Weights of a small contrastive image-text model: 64-pixel images, encoder arch coatnet.
Rows from block 6 of the text encoder, named by matrix and row number. Each number is 128 + 32 x the weight over its row's rms, rounded and kept within 0 to 255. All counts start at 0. After the name is the row's rms in percent of the matrix's.
# fc2: MLP down (text_encoder.blocks.6.mlp.fc2.weight, 320x848), inputs 488-609
fc2.9 098 [131 145 154 116  94  36 134 167 131 107 134 127 165 114  71 121 155 128  12 109  90 154 183 111 122  99 124 138 121 111 133 133 136 109 115 121 147 128 113 152 115 200 131 116 113 240 117 139 173 108 120 125 255 120 113 109 112 161 120 143 178 141 151 145  98 159 112 114 166 166 165 164 180 129 111 136  98  88 123 106 159  81  72  97 129 103 158 128 110 112 102 143 131  69 105 142 126 170 123 130 145 155 150 143 124  83 204 151 138 134 147 132 118 121 130 150  86 142 113 140 137 142]
fc2.10 111 [136 119 164 101 153 248 112 130  95 139 102 131 133 119 143 117 133  76 132 124  82 112 146 158 113  88 112 134  98 125 131 127 108 112 111 138 138 137  72 131 129 119 124 118 117 101 125 159 143 136 134 140 228 159 135 133  79 116  56 114 137 160 201 118 124 137 139  81 112 186 145 124 108 149 175 129 147 102 129 118 132  11 155 118 112 151 134 119 121 142 128 153 121 160 103 120 126 136 124 123 156 120 146  77 126  89 255 130 139 108 134 141 124 140 122 138 126  95 128 108 132 120]
fc2.11 105 [136 100 121 132 131 154 145 174 113 100  98 133  88 134 117  90 138  98  98 123 108 152 116 108 150 102 140 111 107 125 138 111 118 129 133 113  97 118 117 113 148 145 151 118 136 141 110  41 180 117 140 140 176 175 134 118  59 125 155 119 136 163 132 139 125 155 143 116  96 167 115 175 148 140 108 126 161 132 129 127 127  32 177 151 146 164 138  96 119 134 100 117 110  97 143 111 102 129  49 129 143 178 137 121 121  82 136 149 130  88 118 122 100 121 138 137 179 121  93  76 184 147]
fc2.12 113 [109 136 255 117 121 138 144 147 104 114 133 137 131 118  63 129 139 112  93  60 109 138 219 140 158 131 170 136 137 131 126 124 124 133  98 110 172 131 144 105 134 182 143 105 121 232 122 135 132 111 140 119 183 193 111 156 165 117  85 110 136 129 219 130  74 147 126  45 127 179 110 184 162 122 131  72 140 114 109 123 139   0  98  90 140 130 126 158 135 135 119 124 126 119 150 102 146 158 138 132 116 199 126 142 128 121 184 153 140 101 109 130 137 149 138 148 111 149  66  93 138 138]
fc2.13 129 [182 147  42 120 148 120 136 110 101 184 155 208  96 110 161 140 111 121  94  73 125 120  77 123 129  91 103 115 148 141 127 135 126 144 148 135 119 112 114 127 143 109 128 147 161  85 148  97  96 128 122 165 135  55 134 145 117 108 196 119  92 166  67 114 171  99 125 114 114 114 170 170 109 142 150 181  82 123 165 127 134 255 255 141 138 155  99  92 110 132 149 160 113 154 130 118 123 102 147 133 128 176 142  95 165 166  92 124 131 125 142 148 118 121 113 122 154 105 127 111 138  99]
fc2.14 099 [143 102 160 112  98 249 144 209 148 138 135 154 138 115  46 127 146  83   0   0 129 127  70 129 140  77 109 133  91 108 148 141 129 120 153 145 194 114  74 110 153 118 122 130 140  84 133 143 172 126 113 132 146 171 118 111  87 134  99 118 112 104 148 132 143 161 147  79  90 101 153 123 141 142 136  94 119 173 124 103 100 100 132 170 127 135 130 117 106 143 133 125 127 125 162 155 120 130 125 114  98 135 128 134  99 155 150 115 115 131 120 115 109 129 130 120 142 101 150 114  97 126]
fc2.15 089 [163 114 178 123 105   0 172 130 127 181 138 120 200 116  79 125 129 167 146 151 110 148 147 104 119 119 144 139 181 129 122 145 108  86 131 106 186 100 113 130 104 148 114 127 117 152 131  54 136 118 137 129 151 109 156  98 118 144  76 117 155 138 204 145  95 113 135 153 109 158 144 121 135 145 137  88 136 152 144  96 151  92  78  91 136  81 146 118 120 135 103 146 140 116 213 148 108 124 158 143 142 131 133 113 135  64 138 148 143 144 151 126 134 122 126 141 142 180 110 140 136 128]
fc2.16 092 [105 155 138 148  97 223 107 131 119 128 154 168 148 101 131 115 130 129 159  99 135 129 101 149 100 130 124 134 137 143 116 130  91 141 119 131 136 128 139 114 106 114 136 127 118 116 137 150 139 149 120 158   0 118 155 147 117 116 101 146 127 118 140 115 109 122 119 118 104 137 134 162  95 155 147 141 147 114 109 155 136 188 121 140 100 143 150 119 115 101 125 134 120 123 142 102 126 102 178 121 113  51 135 120 141 136  69 135 136 140 143 133 126 140 132 143  87 126 167 126 137 131]
fc2.17 091 [103 129  36 119 105 211 137 147 104 167 142  62 110 155 139 134 153  79  21  29 109 174 117 111 144 122 155 153 139 149 146  83 106 141 119 142 191 129 116 154 153 182 125 108 130 120 122  59 144 113 129 140  64 106 110 137 177 144 100 139 133 118  40 189 193 112 127  62 103 129 162 179 143  89 133 143 153 144 135 108 167 135 193 132 110 138 140 176 122  98 151 154 131  95 134 122 135 107 146 143 144 138 128 123 122 157 108 137 129 128  93 156 123 140 134 142 151 137 112 129 171 135]
fc2.18 079 [181 150 139 148 124 220 139 156 129 185 136 191 132 120 122 125 119 109 105  25 149 125  95 115 152 115 126 106  97 147 140 133 129 166 105 110 133 123 163 135 132 108 142 144 146  14 131  74 148 126 127 166  15 140 142 137 111 121 184 115 134  99  43  89 151 113 109  91 118 130 137 139 138 172  92 152 133 169 125 148 141 255 220 155 149 115 144 138 118 147 132 147 136 190 159  99 103 107 159 113  99 191 104 128 136 122 123 156 115 113 150 116 148 128 133 122 172  93 124  93  90 128]
fc2.19 113 [131 125  67 130 145  24 109 119 128 130 177 131 138 118 140 148 113 129  63 171 127 100  91 130 119  92  88 111 153 130  99 155 129 131 143 136  60 142 118 148 147 111 135 136 158  83 110 172  84 133 135 171  19 115 130 139 113 138 179 126 117 151  97 101 151  94 139 193 111  66 145  72 106 116 137 155  94  91 134 114 104 204 199 186 128 159  85 107 118 131 134 129 120 148 107 116 134 107 128 144 127  99 135 121 147 146 111 128 125 164 139 147 120 115 119 133 105 125 167 140 131 109]
fc2.20 138 [ 75 136 166 122 117 231 125 117 131 112  91  74 183 126 130 127 164 104  67  93 153 133 160 111 165 121 138 129 132 119 119 128 132 120 115 105 114 113 151 115 119 131 153 123 132 187 129 123 152 151 124 106 212 147 123 140 157 143  50 120 155 142 147 128 125 156 127 137 106 114 103 158 111 144 116  80 146 134 137 111 139  70  13 150 130 123 129 150 126 130 135 144 131 115 152  93 153 108 162 121 143 100 136 144 129 131 161 117 125 119 129 158 134 133 157 132 107 177  80 132 138 113]
fc2.21 091 [145 127  91 143 142  45 147 134 162 164  89 121 145 137 166 133 110 134 187 135 108 127 125 141 117 208  93 118 184 140 149 103 135 132 131 130 134 129  81 147 111 103 114 154 137 173 141  76 140 129 116 105 142  64 143 124 137 121  95 111 135 134 119 108 169 130 158 182  90  35 137 122 121 111 135 117  45 126 121 126 139 168  88 120 110 152  76 144 132 141 157 158 148 124 121 139 131 123 236 133 129  86 116 122 137 142  99  84 143 144 160 113 150 112 114 106 170 123 175 167 141  98]
fc2.22 082 [115 106 180 148 118 219 139 172 138 138  65 135 131 111  87 129 125  63  82  33 124 139 141 118 127  80 114 120  83 116 126 127 156 134 118 116 119 142  83 165 152 144 129 112 149  41 132 119 139 136 139 128 255  93 125 119  82 138  92 131 118 163 235 139 126 147 133 137 116  73  83 133 108 103 158 129 132 137 128 176 113   0 162 206 142 135 103 147 117 168 124 123 122 114 160 120  77 120 104 127 117  73 107  85 134 153 136 109 134 132 116 130 120  96 153 120 169 101 175 114 140 123]
fc2.23 080 [149 140  85 129  80 255 120 156 174 109 171 159 144 146 130 124 165 174 168 141 134 122  61 143 139 119 128 127 143 131 144 116 145 126 136 107  63 124 150 103  95  71 117 122 146 151 126 128 199 118 137 137 164 150 138 131  78 118 119 143 116 114  97 117 146 102 107  87  71 178 106 181 142 147 117 153 137 116 122 125 103 224 146  82 124 123 168 133 131 134 139 146 156 139 116 135  89 111  81 119 113  97 125 108 135 130  75 138 120 115 123 135 140 135 156 144  76 138 121 129  75 132]
fc2.24 095 [164 133 116 136 116 168 162 141 111 162 105 168 120 145 102 124  99 145 255  44 113 151 125 132 121 152 138 117 191 141 165 118 126 150  99 132 163 125 126 144 116 117 124 147 106 119 112  86 146 126 122 100   0 143 144 140 103 138  82 119 139  98 147 127 126 106 138  90  91 195 135 169 144 125 141  98 117 141 127 159 146  74 169  54 131 135 159 175 133 104 138 106 121 118 126 113 121 154 131 126 115 126 137 114 138 138 104 174 139 114 118 101 124 138 133 106 186 148 151 129 154 131]
fc2.25 080 [132 153 192 110 162 226 131 143 132  97  94 199 106 120 114 109 101  88 157  57 102 115 141 115 149 159 169 130  88 119 146 115  98 117 142 123 141 145  84 128 119 119 146 133 128 186 111 160 152 128 130 107  98  92 102 181 108 145  89  97  92 104 179 156  71 141 159 117 137 147  92 135 132 106 147 123  98 125 117 124  89  33 126 123 125 167 131 109 117 131 142 144 116 138 123 131  93 158 145 124 124 168 147 127 143 103 245 137 117 107 120 159 120 118 130 140 120 122  78  96 138 136]
fc2.26 114 [105 154 119 127 115 139 130 107 123 140 111 118 151 164 187 141 136 144 165 136 113 131 210 122 143 146 106 126 112 128 114  93 136 105  97 135 131 137  90 172 140 129 124 132 120  50 122 165 125 123 113 116 214 108 123 127 176 121 151 124 103 140 228 118 158  99 131 203 109 104  87 105 129 118 146 147  78 135 118 125 129  15 156 158 128 124 113 143 154 121 126 113 143 134 126 154 118  98 152 142 105  74 121 102 120 115 170 124 140 147 131 112 149 146  91 141 117  99 171 114 119 139]
fc2.27 093 [166  99  71 117 145  70 142 125 135 180 149 188 107 104  93 149 108 112 110 120 148 106  56 135 103 158 104 113 138 108 133 158 110 115 151 156 121 143 149 137 129 128 110 144 125  20 119 128 101 105 115 139  90 154 143 114 105 124 212 104 156 116   0 103 105 116 153 147 141 162 187 108 169 116 131 132 102 114 100 126 141 255 201 136 131 173 105 110 123 115 126 124 129 143 119 140 135 122 122 122 119 198 150 140 148 146  25 113 120 112 144 115 132 127  89 140 116 106 152 136 134 141]
fc2.28 097 [ 93 107 116 147 105 187 142 121 136  78 120  42 147 135 109 134 138  99  28  92 149 163 139 111 110 127 115 145 105  87 109 140 155 134 107 104 108 121 169 128 115 167 102 105 127 141 117 159 139 144 109 110  87 154 128  99 168 143 106 119 144 102 191 164 106 145 112 138 109 146 111 154 135 103 105 108 163 150 117 109 156  90  76 120 136  77 145 139 158 117 122 105 138 117 190 144 105 126 119 130 111  95 122 148  83 165  45 131 129 155 138  99 138 143 161 133  93 153 166 128 106 130]
fc2.29 088 [145 126 107 135 154 200 127 140 114 162 111 107 109 126 139 128 144  95 104  72 106 106  99 133 106 131 184 129  40 112 121 117 116 127 127 120 156 139  70 112 141 132 139 125 129 123 135 166 151 148 106 122  39 131 136 154 113 142  77 122 128 128  73 112  91 116 107 107 122 136 151 126 119 125 154 144 110 123 102 116 110 205 159 111 144 133 133 151 112 138 142 125  96 133 101 142 112 145 172 126 172 124 117 120 149  94 189 124 145 162 108 184 121 103 136 137 111  89  89 113 139 140]
fc2.30 085 [116 142  92 116 138 221 124 156 137 191 107  95 116 131  79 115 170 115 193 128 113 114 168  95 132  98 135 131 214 117 110 110 131 116 139 130 154 162  69 130 142 122 141 120 120  39 111 109 177 139 151 146 139 124 109 123 133 142  96  98 116 155 169 150 119 104 138 124 119 121 127 115 143  77 124 174 119 132 145 133 136   0 255 149 121 134 127 167 125 138 122  94  99 162 119 104  83 147 106 160 114 116 130 141 122  82 218 138 135 112 114 110 130 117 102 107 165 110 119 110 152 135]
fc2.31 105 [121 158 174 133 102   0  86 110 145  92 200 121 139 116 127 135 130 162  88 188 129 105 150 136 137 153 131 138 160 146 133 121 147 136 139 128 130 149 160 131 110 128 125 136 119 177 107 123 121 140 154 123  71 175 128 166 181 115 101 148 126 105 133 146 106 107 102  83 146 141 181 110 109 130  94 159 150 103 140 120 130 205 114 114 124  64 124 117 112 113 119 107 141 134 157 127 153 136 189 120 106 166 109 161 142 105 125 143 113 103 133 127 150 135 138 130  94 168 123 167  69 145]
fc2.32 108 [136 125 103 135  77 108 121 109 155 167 158  82  97 141 164 120 155 138  43 150 139 108 146 121 105  87 112 131  92 100 145 104 121 104 146 132 161 122  84 154 154 101 116 130 171  39 117 215 132 135 134 132  82 127 108 119 148 120  71 114  85 112 139 122 158 135 122 140 130 115 119  94 152 105 127 150 117 122  91 105 125 108 186 110 118  88 123 145 164 102 108 105 141 147 131 145 133 131 110 134  87  67 112 117 114 109 153 104 112 174 140 106 137 143  86 112 121  93 178 143  87 151]
fc2.33 079 [ 64 134 157 123 157 255 121 116 103  91  59  56 100 105 168 145 133 108  85 147 143 159 169 143 113 149 130 126 105 122 127 124 153 108 143 126 153 122 124 140 122 133 154 141 123 107 106 129 127 150 112 161 137  76 146 114 123 129  63 107 133 163 143 100 155 135 158 188 162   0  95  83  94  94 113 139 154 157  90 141 128  44 167 219 131 127 117 120 149 155 150 114 124 119 160 107 136 137 121 113 123  79 109 145 124 101 116  98 119 138 115 138 166 132 136 127 132 146 123 161 139  94]
fc2.34 104 [136 104 166 127 144  43 118 108 120 115 169 119 167 131 154 150 136 136  81 227 108 109 147 142 131 211 144 109  71 144 123 171 145 106 135 116  81 124 145 112 134 150 120 124 131 210 125 127 132 115 148 116  60 144 134 146 143 152  70 102 143 128  74 130  49 114 140 161 124  94  92 118 120 150 137 123 157 119 136 114 107 166  72  71 159 157 124 139 121 139 129 139 119 118  97 121 135 128 151 128 148 127 114 148 104  65 201 127 124 139 120 156 128 136 144 118  90 154  75 129  89 138]
fc2.35 098 [102 149 102 138 156  92 133 138 155 104 156 163  99 105 169 126 138 120 164 163 127  80  56 164 165 129 116 122 157 134 140 129 143 147 158 137  72 132 164 137 109  58 150 126 133  88 139 138 100 126 145 128  17 182 125  93 104 141 206 131  82  80  18 145 140 110 132 197 103  60 113  60 108 148 118 117 132 149 155  74 100 255 120 139 107 173 113 119 138 141 128 130 112 170 100  94 123  91 122 128 163 171 137 159 117 189  44 113 125 133 148 101 114 102 102 137 156  82 120 130  97 119]
fc2.36 120 [126 143 172 143 134 151 109 136 151 108 118  88 160 141 154 132 154 139  84 138 148 105 109 144 138 170 127 122 108 126 132 149 141 146 119 117  40 138 134 111 146  55 114 135 112 178 140 163 141 160 139 119 154 197 113 156 102 139 174 111 127 114 141 126 131 113 120  95 100 149  94 159 100 162 120 124 145 135 132 120 127 114  97 110 147 120 130 123 124 138 119 138 121 121 129  85 112 128 156 121 121  71 131 132  96 122 147 133 111 104 140 148 120 130 139 139 146 156 101 143 108 128]
fc2.37 106 [119 155 157 126 163  67 107 103 145 138 104 198 112 135 179 137 111 153 255 188 155 100 128 135 144 157 173 142 169 151 131 125 124 134 109 116 110 133 173 133  91  70 130 100 122 102 131 105  82 159 143 134 177 157 135 152 137 116 204 148 111 122 188 119  84 112 120 138 179 127 130 108 105 148 110 137 126 124 130 113 136  43 154 157 112 145 127 125 120 148 130 124 130 196  92 135 140 127 120 118 149 136 145 140 142 144  87 126 147 108 121 129 128 123 128 150 138 122 113 123 158 113]
fc2.38 077 [162 141 152  87 101 114 127 130 102 148  98 104 168 151 105 121 131 163  70 121  85 127 206 120 181 149 115 141 165 125 148 102 154 113 110 116 136 129 104 118 151 213 146 118 130 199 110  99 123 130 109 138 173  66 139 121 129 162  37  92 177 136 157 152 141 145 117 119 145 100 149 129 150 120 109 101  77 122 136  89 140 118 118 102 154 104 131 114 117 117 105 156 128 104 172 125 160 208 165 150 121 103 130 154 151  79 232 121 134  95 155  94 162 164 135 113 137 173  96 163 134 127]
fc2.39 094 [126 124 153 116  94 129 127 175 124 125 117 181 144 140 124 134 128 134 132  76 136 157 154 117 143  92 147 153 130 149 122 138 136 122  95 116 164 102 167 104 135 163 144 113 118 220 129 125 154 128 122 104  82 115 134 159 126 140 185 144 132 117 149 121 149 137 103  50 114 152  92 160 125 150 118 121 130 144 135 147 139 129 109 171 148  83 158 137 121 138 128 148 151 127 211 133 125 138 138 120 108 138 116 131 121 129  70 134 136  92 119 146 129 150 133 142 141 171 150 125 106 150]
fc2.40 096 [132 137  86 120  83   0 139 154 160 197 156 186 109 144 167 136 129 140 153 123 122 126  71 117 104  68 135 135 134 125 154 119 113 107 136 131 171  99 127 162 166 130 112 136 168  25 110 113 171 120 125 142  56  80 129 131  94 127 158 133  70 152 108 103 169 131 130 162  84  69 141 100 135  84 128 162  91 141 129 135 141 255 203 127 142 126 109 116 135 158 118  94 138 144 165 134 135  84 173 126 123 142 140 142 176 106  23 100 143 170 151 141 109 110 103 121 133  38 150  94 144 118]
fc2.41 105 [ 91 151 108 104  83 154 150 166 144 157 126 127 173 129  83 117 163 133 138 110 140 153 174 113 156 113 132 134 142 126 113 135 116 111 120 100 137 134 125 145 164 163 134 115 119 121 132 197 166 124 125 122 150 177 121 121 142 165 104 109 136  87 162  97 162 125 139  87 139 195 117 200 153 117 107 107 107 138 135 117 150  60 119 145 153  87 142 158 123 131 109 127 133 113 179 126 136 151 144 148 136 142 122 142 113 122 133 149 127 111 136 112 132 129 142 140 150 174  96 111 135 141]
fc2.42 088 [110 167 180 152 154 238 127 144 130 162  97 133 108 118 158 110 149 126 203 103 154 145 134 133 137 120 110 152 142 133 157 124 115 132 144 108 228 114 113 141 130 103 143 140 137   0 136 142 138 170 118 143  74  84 147 132 144 112 103  96  76 142 203 154 146 104 142 176  93 127 106 155 122 126 129 128 153 159 116 106 150  57 168 164 132 159 124 138 115 134 127 135 117 164 187 104 120  67 162  94 116 111 145  94 122 114 159 148 129 122  97 117 126 119 138 113 179  88 147 131 133 141]
fc2.43 087 [174 110  67 121  76  67 132 178 123 157 112 114  79 124  71 115 140  90  93  32 120 138 104 146 147  89 129 121 114 147 149 166 132 119 136 117  95 150 105 126 147 105 123 113 128  52 130  82 150 120 134 159 108  93 119 121 129 150  75 110 160 142  73  98  92 125 139 149  90 128 147 164 135 107 130 126 141 137 129 103 130 125 255 163 153 126 147 129 124 147 113 107 132 129 148 100  89 163  27 117  99  86 105 145 140  83 108 139 108 132 138 158 136 132 119 141 181  97 133 124 121 136]
fc2.44 093 [125 101 107 129 105  54 129 149 135 131 104 116 176 123 143 114 106 106  50  86 115 145 162 128 129  79 129 124 119 116 114 157 119 120 135 131 124 144 131 140 146 116 167 117 140  91 129  59 135 109 153 143 114 100 129 140 106 147 154 138 100 145 255 109  86 145  92 132  96 148 157 111 111 125 145 140 106 112 159  97 130  33 175 153 138  86 110 112 129 163 130 124 112 104 192 141 146 117 191 138 134 110  93 114 114  80 214 143 102 149 158 150 131 127 141 122 134 102 123  99 128 125]
fc2.45 098 [191  91  57  88 114  87 149 166 131 149 159 162 174 124  52 121 143 112  63  48 108 148  92 121 113  96 109 104 135 136 114 152 136 168 140 153 104 151 124 108 148 137 108 121 104 210 122  84 157 126 122 128 167 147 119 129  76 130  79 143 168 142  76 113 126 154 131 102  49 199 162 218 146 121 148 125 125 141 159 104 142 122 176 108 133 154 150 137 126 125 109 140 136  96 195 125 115 148 101 112 136 169 121 124 117  96 143 152 141 103 171 114 106 130  91 122 139 125 134  84 145 136]
fc2.46 108 [160 137 117 103 125 122 119 102 137 157 157 176 175 128  86 124 127 139  49  44 140 150 145 159 126 109 111 124 125 123 110 140 103 161 115 122 136 136 162 107 129 155 120 134 127 242 117 153 103 140 121 139  97  73 130 166 149 133 136 144 152 134  62 111 104  95 131  47  97 159 156 190 139 122 114 128 100 126 128 135 136 255 122  90 142  94 132 140 113 133 131 165 136 127 141 111 157 169 207 134 114 115 119 142 124 162 114 125 107 152 133 192 150 140 141 133 125 142  73 156 120 103]
fc2.47 119 [ 97 140 123 127 119 254 115  95 102 156 133 172 137 128 148 120  99 142 143 100 115 146 116 118 164 105 165 127 121 152 127 130 105 107 151 125 215 120 136 140 142 165 132 120 135  35 133 160 105 152 102 146 107  23 135 126 162 134 163 126  89 147 138 152 171 105 132 105 142 142  98 162 112 113 146 164 151 129 146 127 164 149 159 162 126 105 158 172 147 123 143 121 127 147 168 138 139 118 173 140 135 126 119 116 158 165 112 132 111 138 115 127 106 127 159 104 116  97 142  95 131 109]
fc2.48 097 [138 102  59 123 142 163 116 141 114 128 131 109 129 124 115 113 132 152 201 206  97 120 140 125 156 128 139 124 163 139 137 112 128 128 104 145 107 114 150 117 119 142 123 132 128 148 129 103 130  98 109 150 215  75 145 110 104 138 148 123 121 144  68 138 175 145 147 181 119 102 118 116 126 139 131 110  95 139 116 133 142 168 172 155 121 140 115 139 146 132 149 105 138 142 171 141 144 162  40 121 159 156 133 135 123 121  79  80 121 121 121 107 143 124 133  97 137 152 143 130 135 108]
fc2.49 111 [115 132 117 118 103 181 127 178 139  61 130 139 163 113  88 117 133 122 134  91 124 128 115 115 148  76 135 126 103 122 125 160 118 135 134  99 107 136 149 119 103  81 167 126 142  97 124  38 156 120 142 140 105 137 133 162  94 104 167 137 128 138 201 101  55 135 105  99 111 196 110 143 132 149 132 151 157 116 134 121 142  75 171 182 151 133 151 105 120 149 130 117 124 149 163 105 119 143  99 115 135 127 131 142 102  88 196 121 119 109 134 150 140 138 143 160 147 115 113  89 118 138]
fc2.50 101 [146 124 108 119 146 207 138  86 147 111 187 143 144 117 152 146 103 158  57 137 148 148  80 147 121 147 119 136 104 151 149 145 131 147 137 158 176 129 152 112 151 172 128 140 154 163 116 191 130 102 141 130  76 103 133  90 111 128 224 135 105 117 113  88  93 142 131 135  66  91 170 178 156 124 109  85  91 103 140 110 118 252  86 116 130 136 136 121 105 118 135 155 105 123 182 129 142 102 189 149 114 134 135 157 120 161   0 102 127 154 135 107 156 131 120 129  73 118 132 126 105 124]
fc2.105 115 [ 97 130 234 116  82 249 110 160  96 122 137 162 178 134  76 131 173 148  97 113 125 132 172 135 167 101 172 139  96 138 126 167 141 120 122 114 149 109 164 102 133 147 132 133 137 176 135 228 131 155 139 111 123 152 128 140 118 143  51 110 117  84 218 140  58 150 121 107  94 165  85 157 109 149 121  99 142 153 139 104 124  21  60  94 148 114 136 141 148 145 114 154 133 134 203 118 124 145 143 122 119 132 109 146 103  96 203 150 128 130 162 142 113 134 138 139  59 159 110 111 114 136]
fc2.106 092 [117 142 228 116 119  88 118 107  97 191 116 131 139 126 124 127 111 155 151 182 134 150 186 116 148 142 156 131 142 133 112 136 120 121 111 110 188 117 139  99 108 164 140 135 152  58 128 134 123 159 108 135 154 107 127 143 171 118 119 139 100 126 194 139 112 134 142 145 160 181 144 111  85 113 126 135 134 104 103 151 153 149 115 153 121  96 144 137 145 117 149 122 141 143 122 143 140 140 132 152 130 174 132 114 126 127 100 133 153 128 123 119 100 130 130 119 100 123 120 142 160 137]
fc2.107 118 [125 137 139 136 152 154 104 105 125 171 144 151  81 108 132 132  98 129 188 110 153 123 151 138 140 155 119 144 173 149 146 113 120 125 139 135 183 135  92 129 137 138 150 139 131  33 126 152 120 131 121 142   0  78 140 106 168 130 143 129 106 133 147 116 126 121 137 187 180  59 134  86 110 119 148 160 112 120  97 125 128  72 210 167 108 154 118 111 150 122 139 114 119 140  68 142 134 101 132 134 122 138 148 115 155 145 179 130 132 123 105 101 143 108 115 115 120 109 165 129 144 130]
fc2.108 085 [125 121  49 158 180 118 128 100 119  50 146 166 154 109 153 132  93  91  38 101 134 129  70 125 118 135 117 125  64 143 137 134 130 122 119 159 152 115 103 161 122 133 120 112 120 190 140  92  97 111 100 132   0 107 142 100  84 116 255 131 178 153  34 145 186 161 134 120 103  90 179  93 139 124 121 126 131 148 145 104 102 236  26 120 112 170 125 109 113 124 108 171 133  98 127 141 162 108 123 129 129 126 143 159 115 167 141 109 116 110 132 128 121  98 137 147 146 116 163 137 151  98]
fc2.109 109 [ 86 154 102 107  91 255 109 138 109 110  98  95 116 139 100 139 137 130 187 127 131 161 189 125 105 193 122 154  97 123 122 156 112 102 105  93 168 124 120 141 132 199  98 120 125  56 145 227 139 151 125 106 212  90 133 149 191 138 116 121 106 122 255 101 141 106 158 123 167 138 117 133 127  98 120 148 125 126 121 142 133  16 127 135 128 102 129 154 139 129 138 120 114  91 147 138 141 126 187 118 102 114 130 122 131 126  92 128 126 117 110 106 157 144 144 125  77 184 139 158 136 117]
fc2.110 091 [107 106 209 126 148 162 123 149 100 151  72 122 139 149 115 124 111  81  73  55 133 154 148 129 108 176 149 139  59 102 146 127 104 122 106 128 188 103  87 131 169 167 107 143 126 154 115 158 143 143  90 134 255  54 161 125 125 144 125 129 130 138 107 131 106 131 136 107 111 118 167 108 116 122 141 143 113 139 126 125 128  76 121 132 149 150 113 101 118 136 148 142 109 109 101 112 117 145 149 134 154 100 146 119 119 138 166 115 111 129 111 163 137 117 145 117 127 122 101 151 141 106]
fc2.111 092 [134 153 125 138 143 119 135  98 142 192 169 222 138 112 144 123 102 195 228 218 138 133 106 116 111 124 130 129 168 144 143 157  94 132 126 126 145 115 191 133 119 131 108 122 131 132 117 155 105 114 104 136 104 142 136 158 151 132 207 120  99 146  87 100 150 106 120  95 131 149 163 124 148 153 132 120 115 105 134 141 120 213 107 110 122 154 149 123 139 113 137 129 158 139 104 133 153 106 147 124 106 148 162 140 140 210  64 126 153 136 114 121 118 129 114 131 107  80 116 101 119 127]
fc2.112 094 [186 148 156 121  74 110 112 139 141 121 125  70  86 129 131 124 131 160 116 132 151 119 188 106 132 115 148 129 170 139 115 141 136 149 111 133 102 131 148 132 138 103 117 128 147 181 150 119 139 122 157 147  45 220 142 145 173 105  79 140 146  64 123 142  68 117 105  95 131 213 129 171 134 120 129 140 139 148 130 106 152 157 192  99 129 100 155 130 146 137 109 139 136 130  87 141 114 138 119 128 105 133 107 136  83 118 131 161 134 110 132 134 142 120 121 141 206 163  91 161 134 142]
fc2.113 095 [123 114 100 150 148 127 133 166 135 126  94 159  96 105 145 117 121  70  80  19 101 112  54 113 134 121 149 132 109 134 137 103 115 114 107 159 168 114 122 136 118 169 139 111 126 124 128  92 149 123 108 190  24 132 136  98  84 131  94 133 101 131  72 136 114 130 169 154 120  69 121 102 124 121 131 127 156 135 116 112 103 255 177 152 113 123 150 115 129 136 120 137 119 150 158 147 100 114  97 125 154 114 113 125 115  97 170 107 124 131  80 161 121  94 143 118 164 126 139 142 162 117]
fc2.114 094 [141 126 173 141 137  21  95  78 119 108  94  53 101 124 190 150 100 127  61  97 144  93 168 150 153 174 156 112  85 137 115 118 134 127 105 116 119 111 112 133 154 131 111 133 105 146 136  64  89 138 123 132 221 118 139 122 180 153 149 145 165  96 137 163  49 129 100  99 173  80 137  91 130 154 143 170 152 128 137 123 140  62 185 125 133 108 105 105 150 112 149 119 108 102  34 103 156 121  98 126 158 143 127 132 132 162 186 138 115 130 112 144 135 126 121 122 128 128 130 138  91 138]
fc2.115 092 [151 120 167 120 143 182 107 157 128 131  86 113  80 119 137 111 119  85  76 106 133 103  85 126 126 139 113 115  87 140 120 122 128 123 138 134 113 139 108 126 134  74 135 131 118 100 129  42 139 134 143 133 252 203 131 141 151 128  50 118 172 159 210 105 116 143 161 132 119  79 106 114  96 127 158 101 145 123 133 116  92  74 149 115 126 180 100 101 111 118 124 123 119 141 111 122 115 105 117 139 142 169 126 136 114 130 153 123 123  97 108 152 121 125 113 127 179  97 113 137 121 136]
fc2.116 103 [128 108  54 103 110 132 137 183 136 106 111 118 146 129  59 124 123 136 140 119  93 138 163 134 143 108 118 143 142 122 120 141 155  96 104 105  91 158  64 131 111 166 112  89 107 116 123 186 142 110 129 126 152 108 128 106 137 145  45 115 145 145 138 115 100 160 190  73 169 119 126 104 184 116 131 179 113  78 119 117 148  60 193 160 139 115 148 158 137 164  86 128 137 105 102 161 114 183  84 143 154  98 129 146 113  80 252 148 156 125 136 148 138 110 134 124  84 113 147 103 145 153]
fc2.117 094 [120 122 113 132 155 193 128  88 108 106 174  92 102 121 148 124 134  90  87 130 135 157 122 108 123  66 107 110 166 110 129  89 155 159 127 165 135 139 157 119 143 136 113 142 140 175  95 133 118 121 143 129 132 171 117  87 117 123 145 146 169 173 111 138 158 127  84 111  85 196 172 138 137 120 131  75 166 103 145 122 157  46  62 135 118 134 133 143 141  81 108 148 127  89 115 154 132 106  52 145 116 119 148 123 115 158 101 162 133 125 127  78 128 156 134 133 152 145 161 124 142 129]
fc2.118 104 [134 110 147 116 142 223 126 126 124 175  57  91 105 121 104 123 128  94 148   0 142 146 183 133 138 180 157 142 113 106 146 105 128 136  95 125 234 140  61 152 134 177 128 136  75 100 110 201 153 157 101 119 156  42 145 107 172 131  45 119 131 124 147 174 137 116 157 125 157 131 133 114 118 111 136 114 116 126 114 119 149  10 155 115 148 110 125 136 129 123 128 122 119 107 135 122 142 163 136 143 105 107 123 112 158 153 211 111 135 118 115 139 146 127 127 113 145 136 133 161 148 125]
fc2.119 095 [122 136  87 125 106  53 152 125 140 151 142 122 131 125 110 117 117 144 176 100 145 136  55 133 147  70 149 121 197 133 154 132 110 144 124 143  92 114 151 140 152  89 142 123 137  61 148  50 149 146 130 159   0 126 127 120  59  91 183 141  69 132 106 139 171  95 129 191 102 160 132 144 101 126 124 125 137 155 160 138 131 246 167 158 126 156 117 116 128 151 122 114 117 139 176 125 107 119 117 138 108 128 122 136 140 129 104 140 114 131 128 153 127 111 135 117 214 139 153 139 139 130]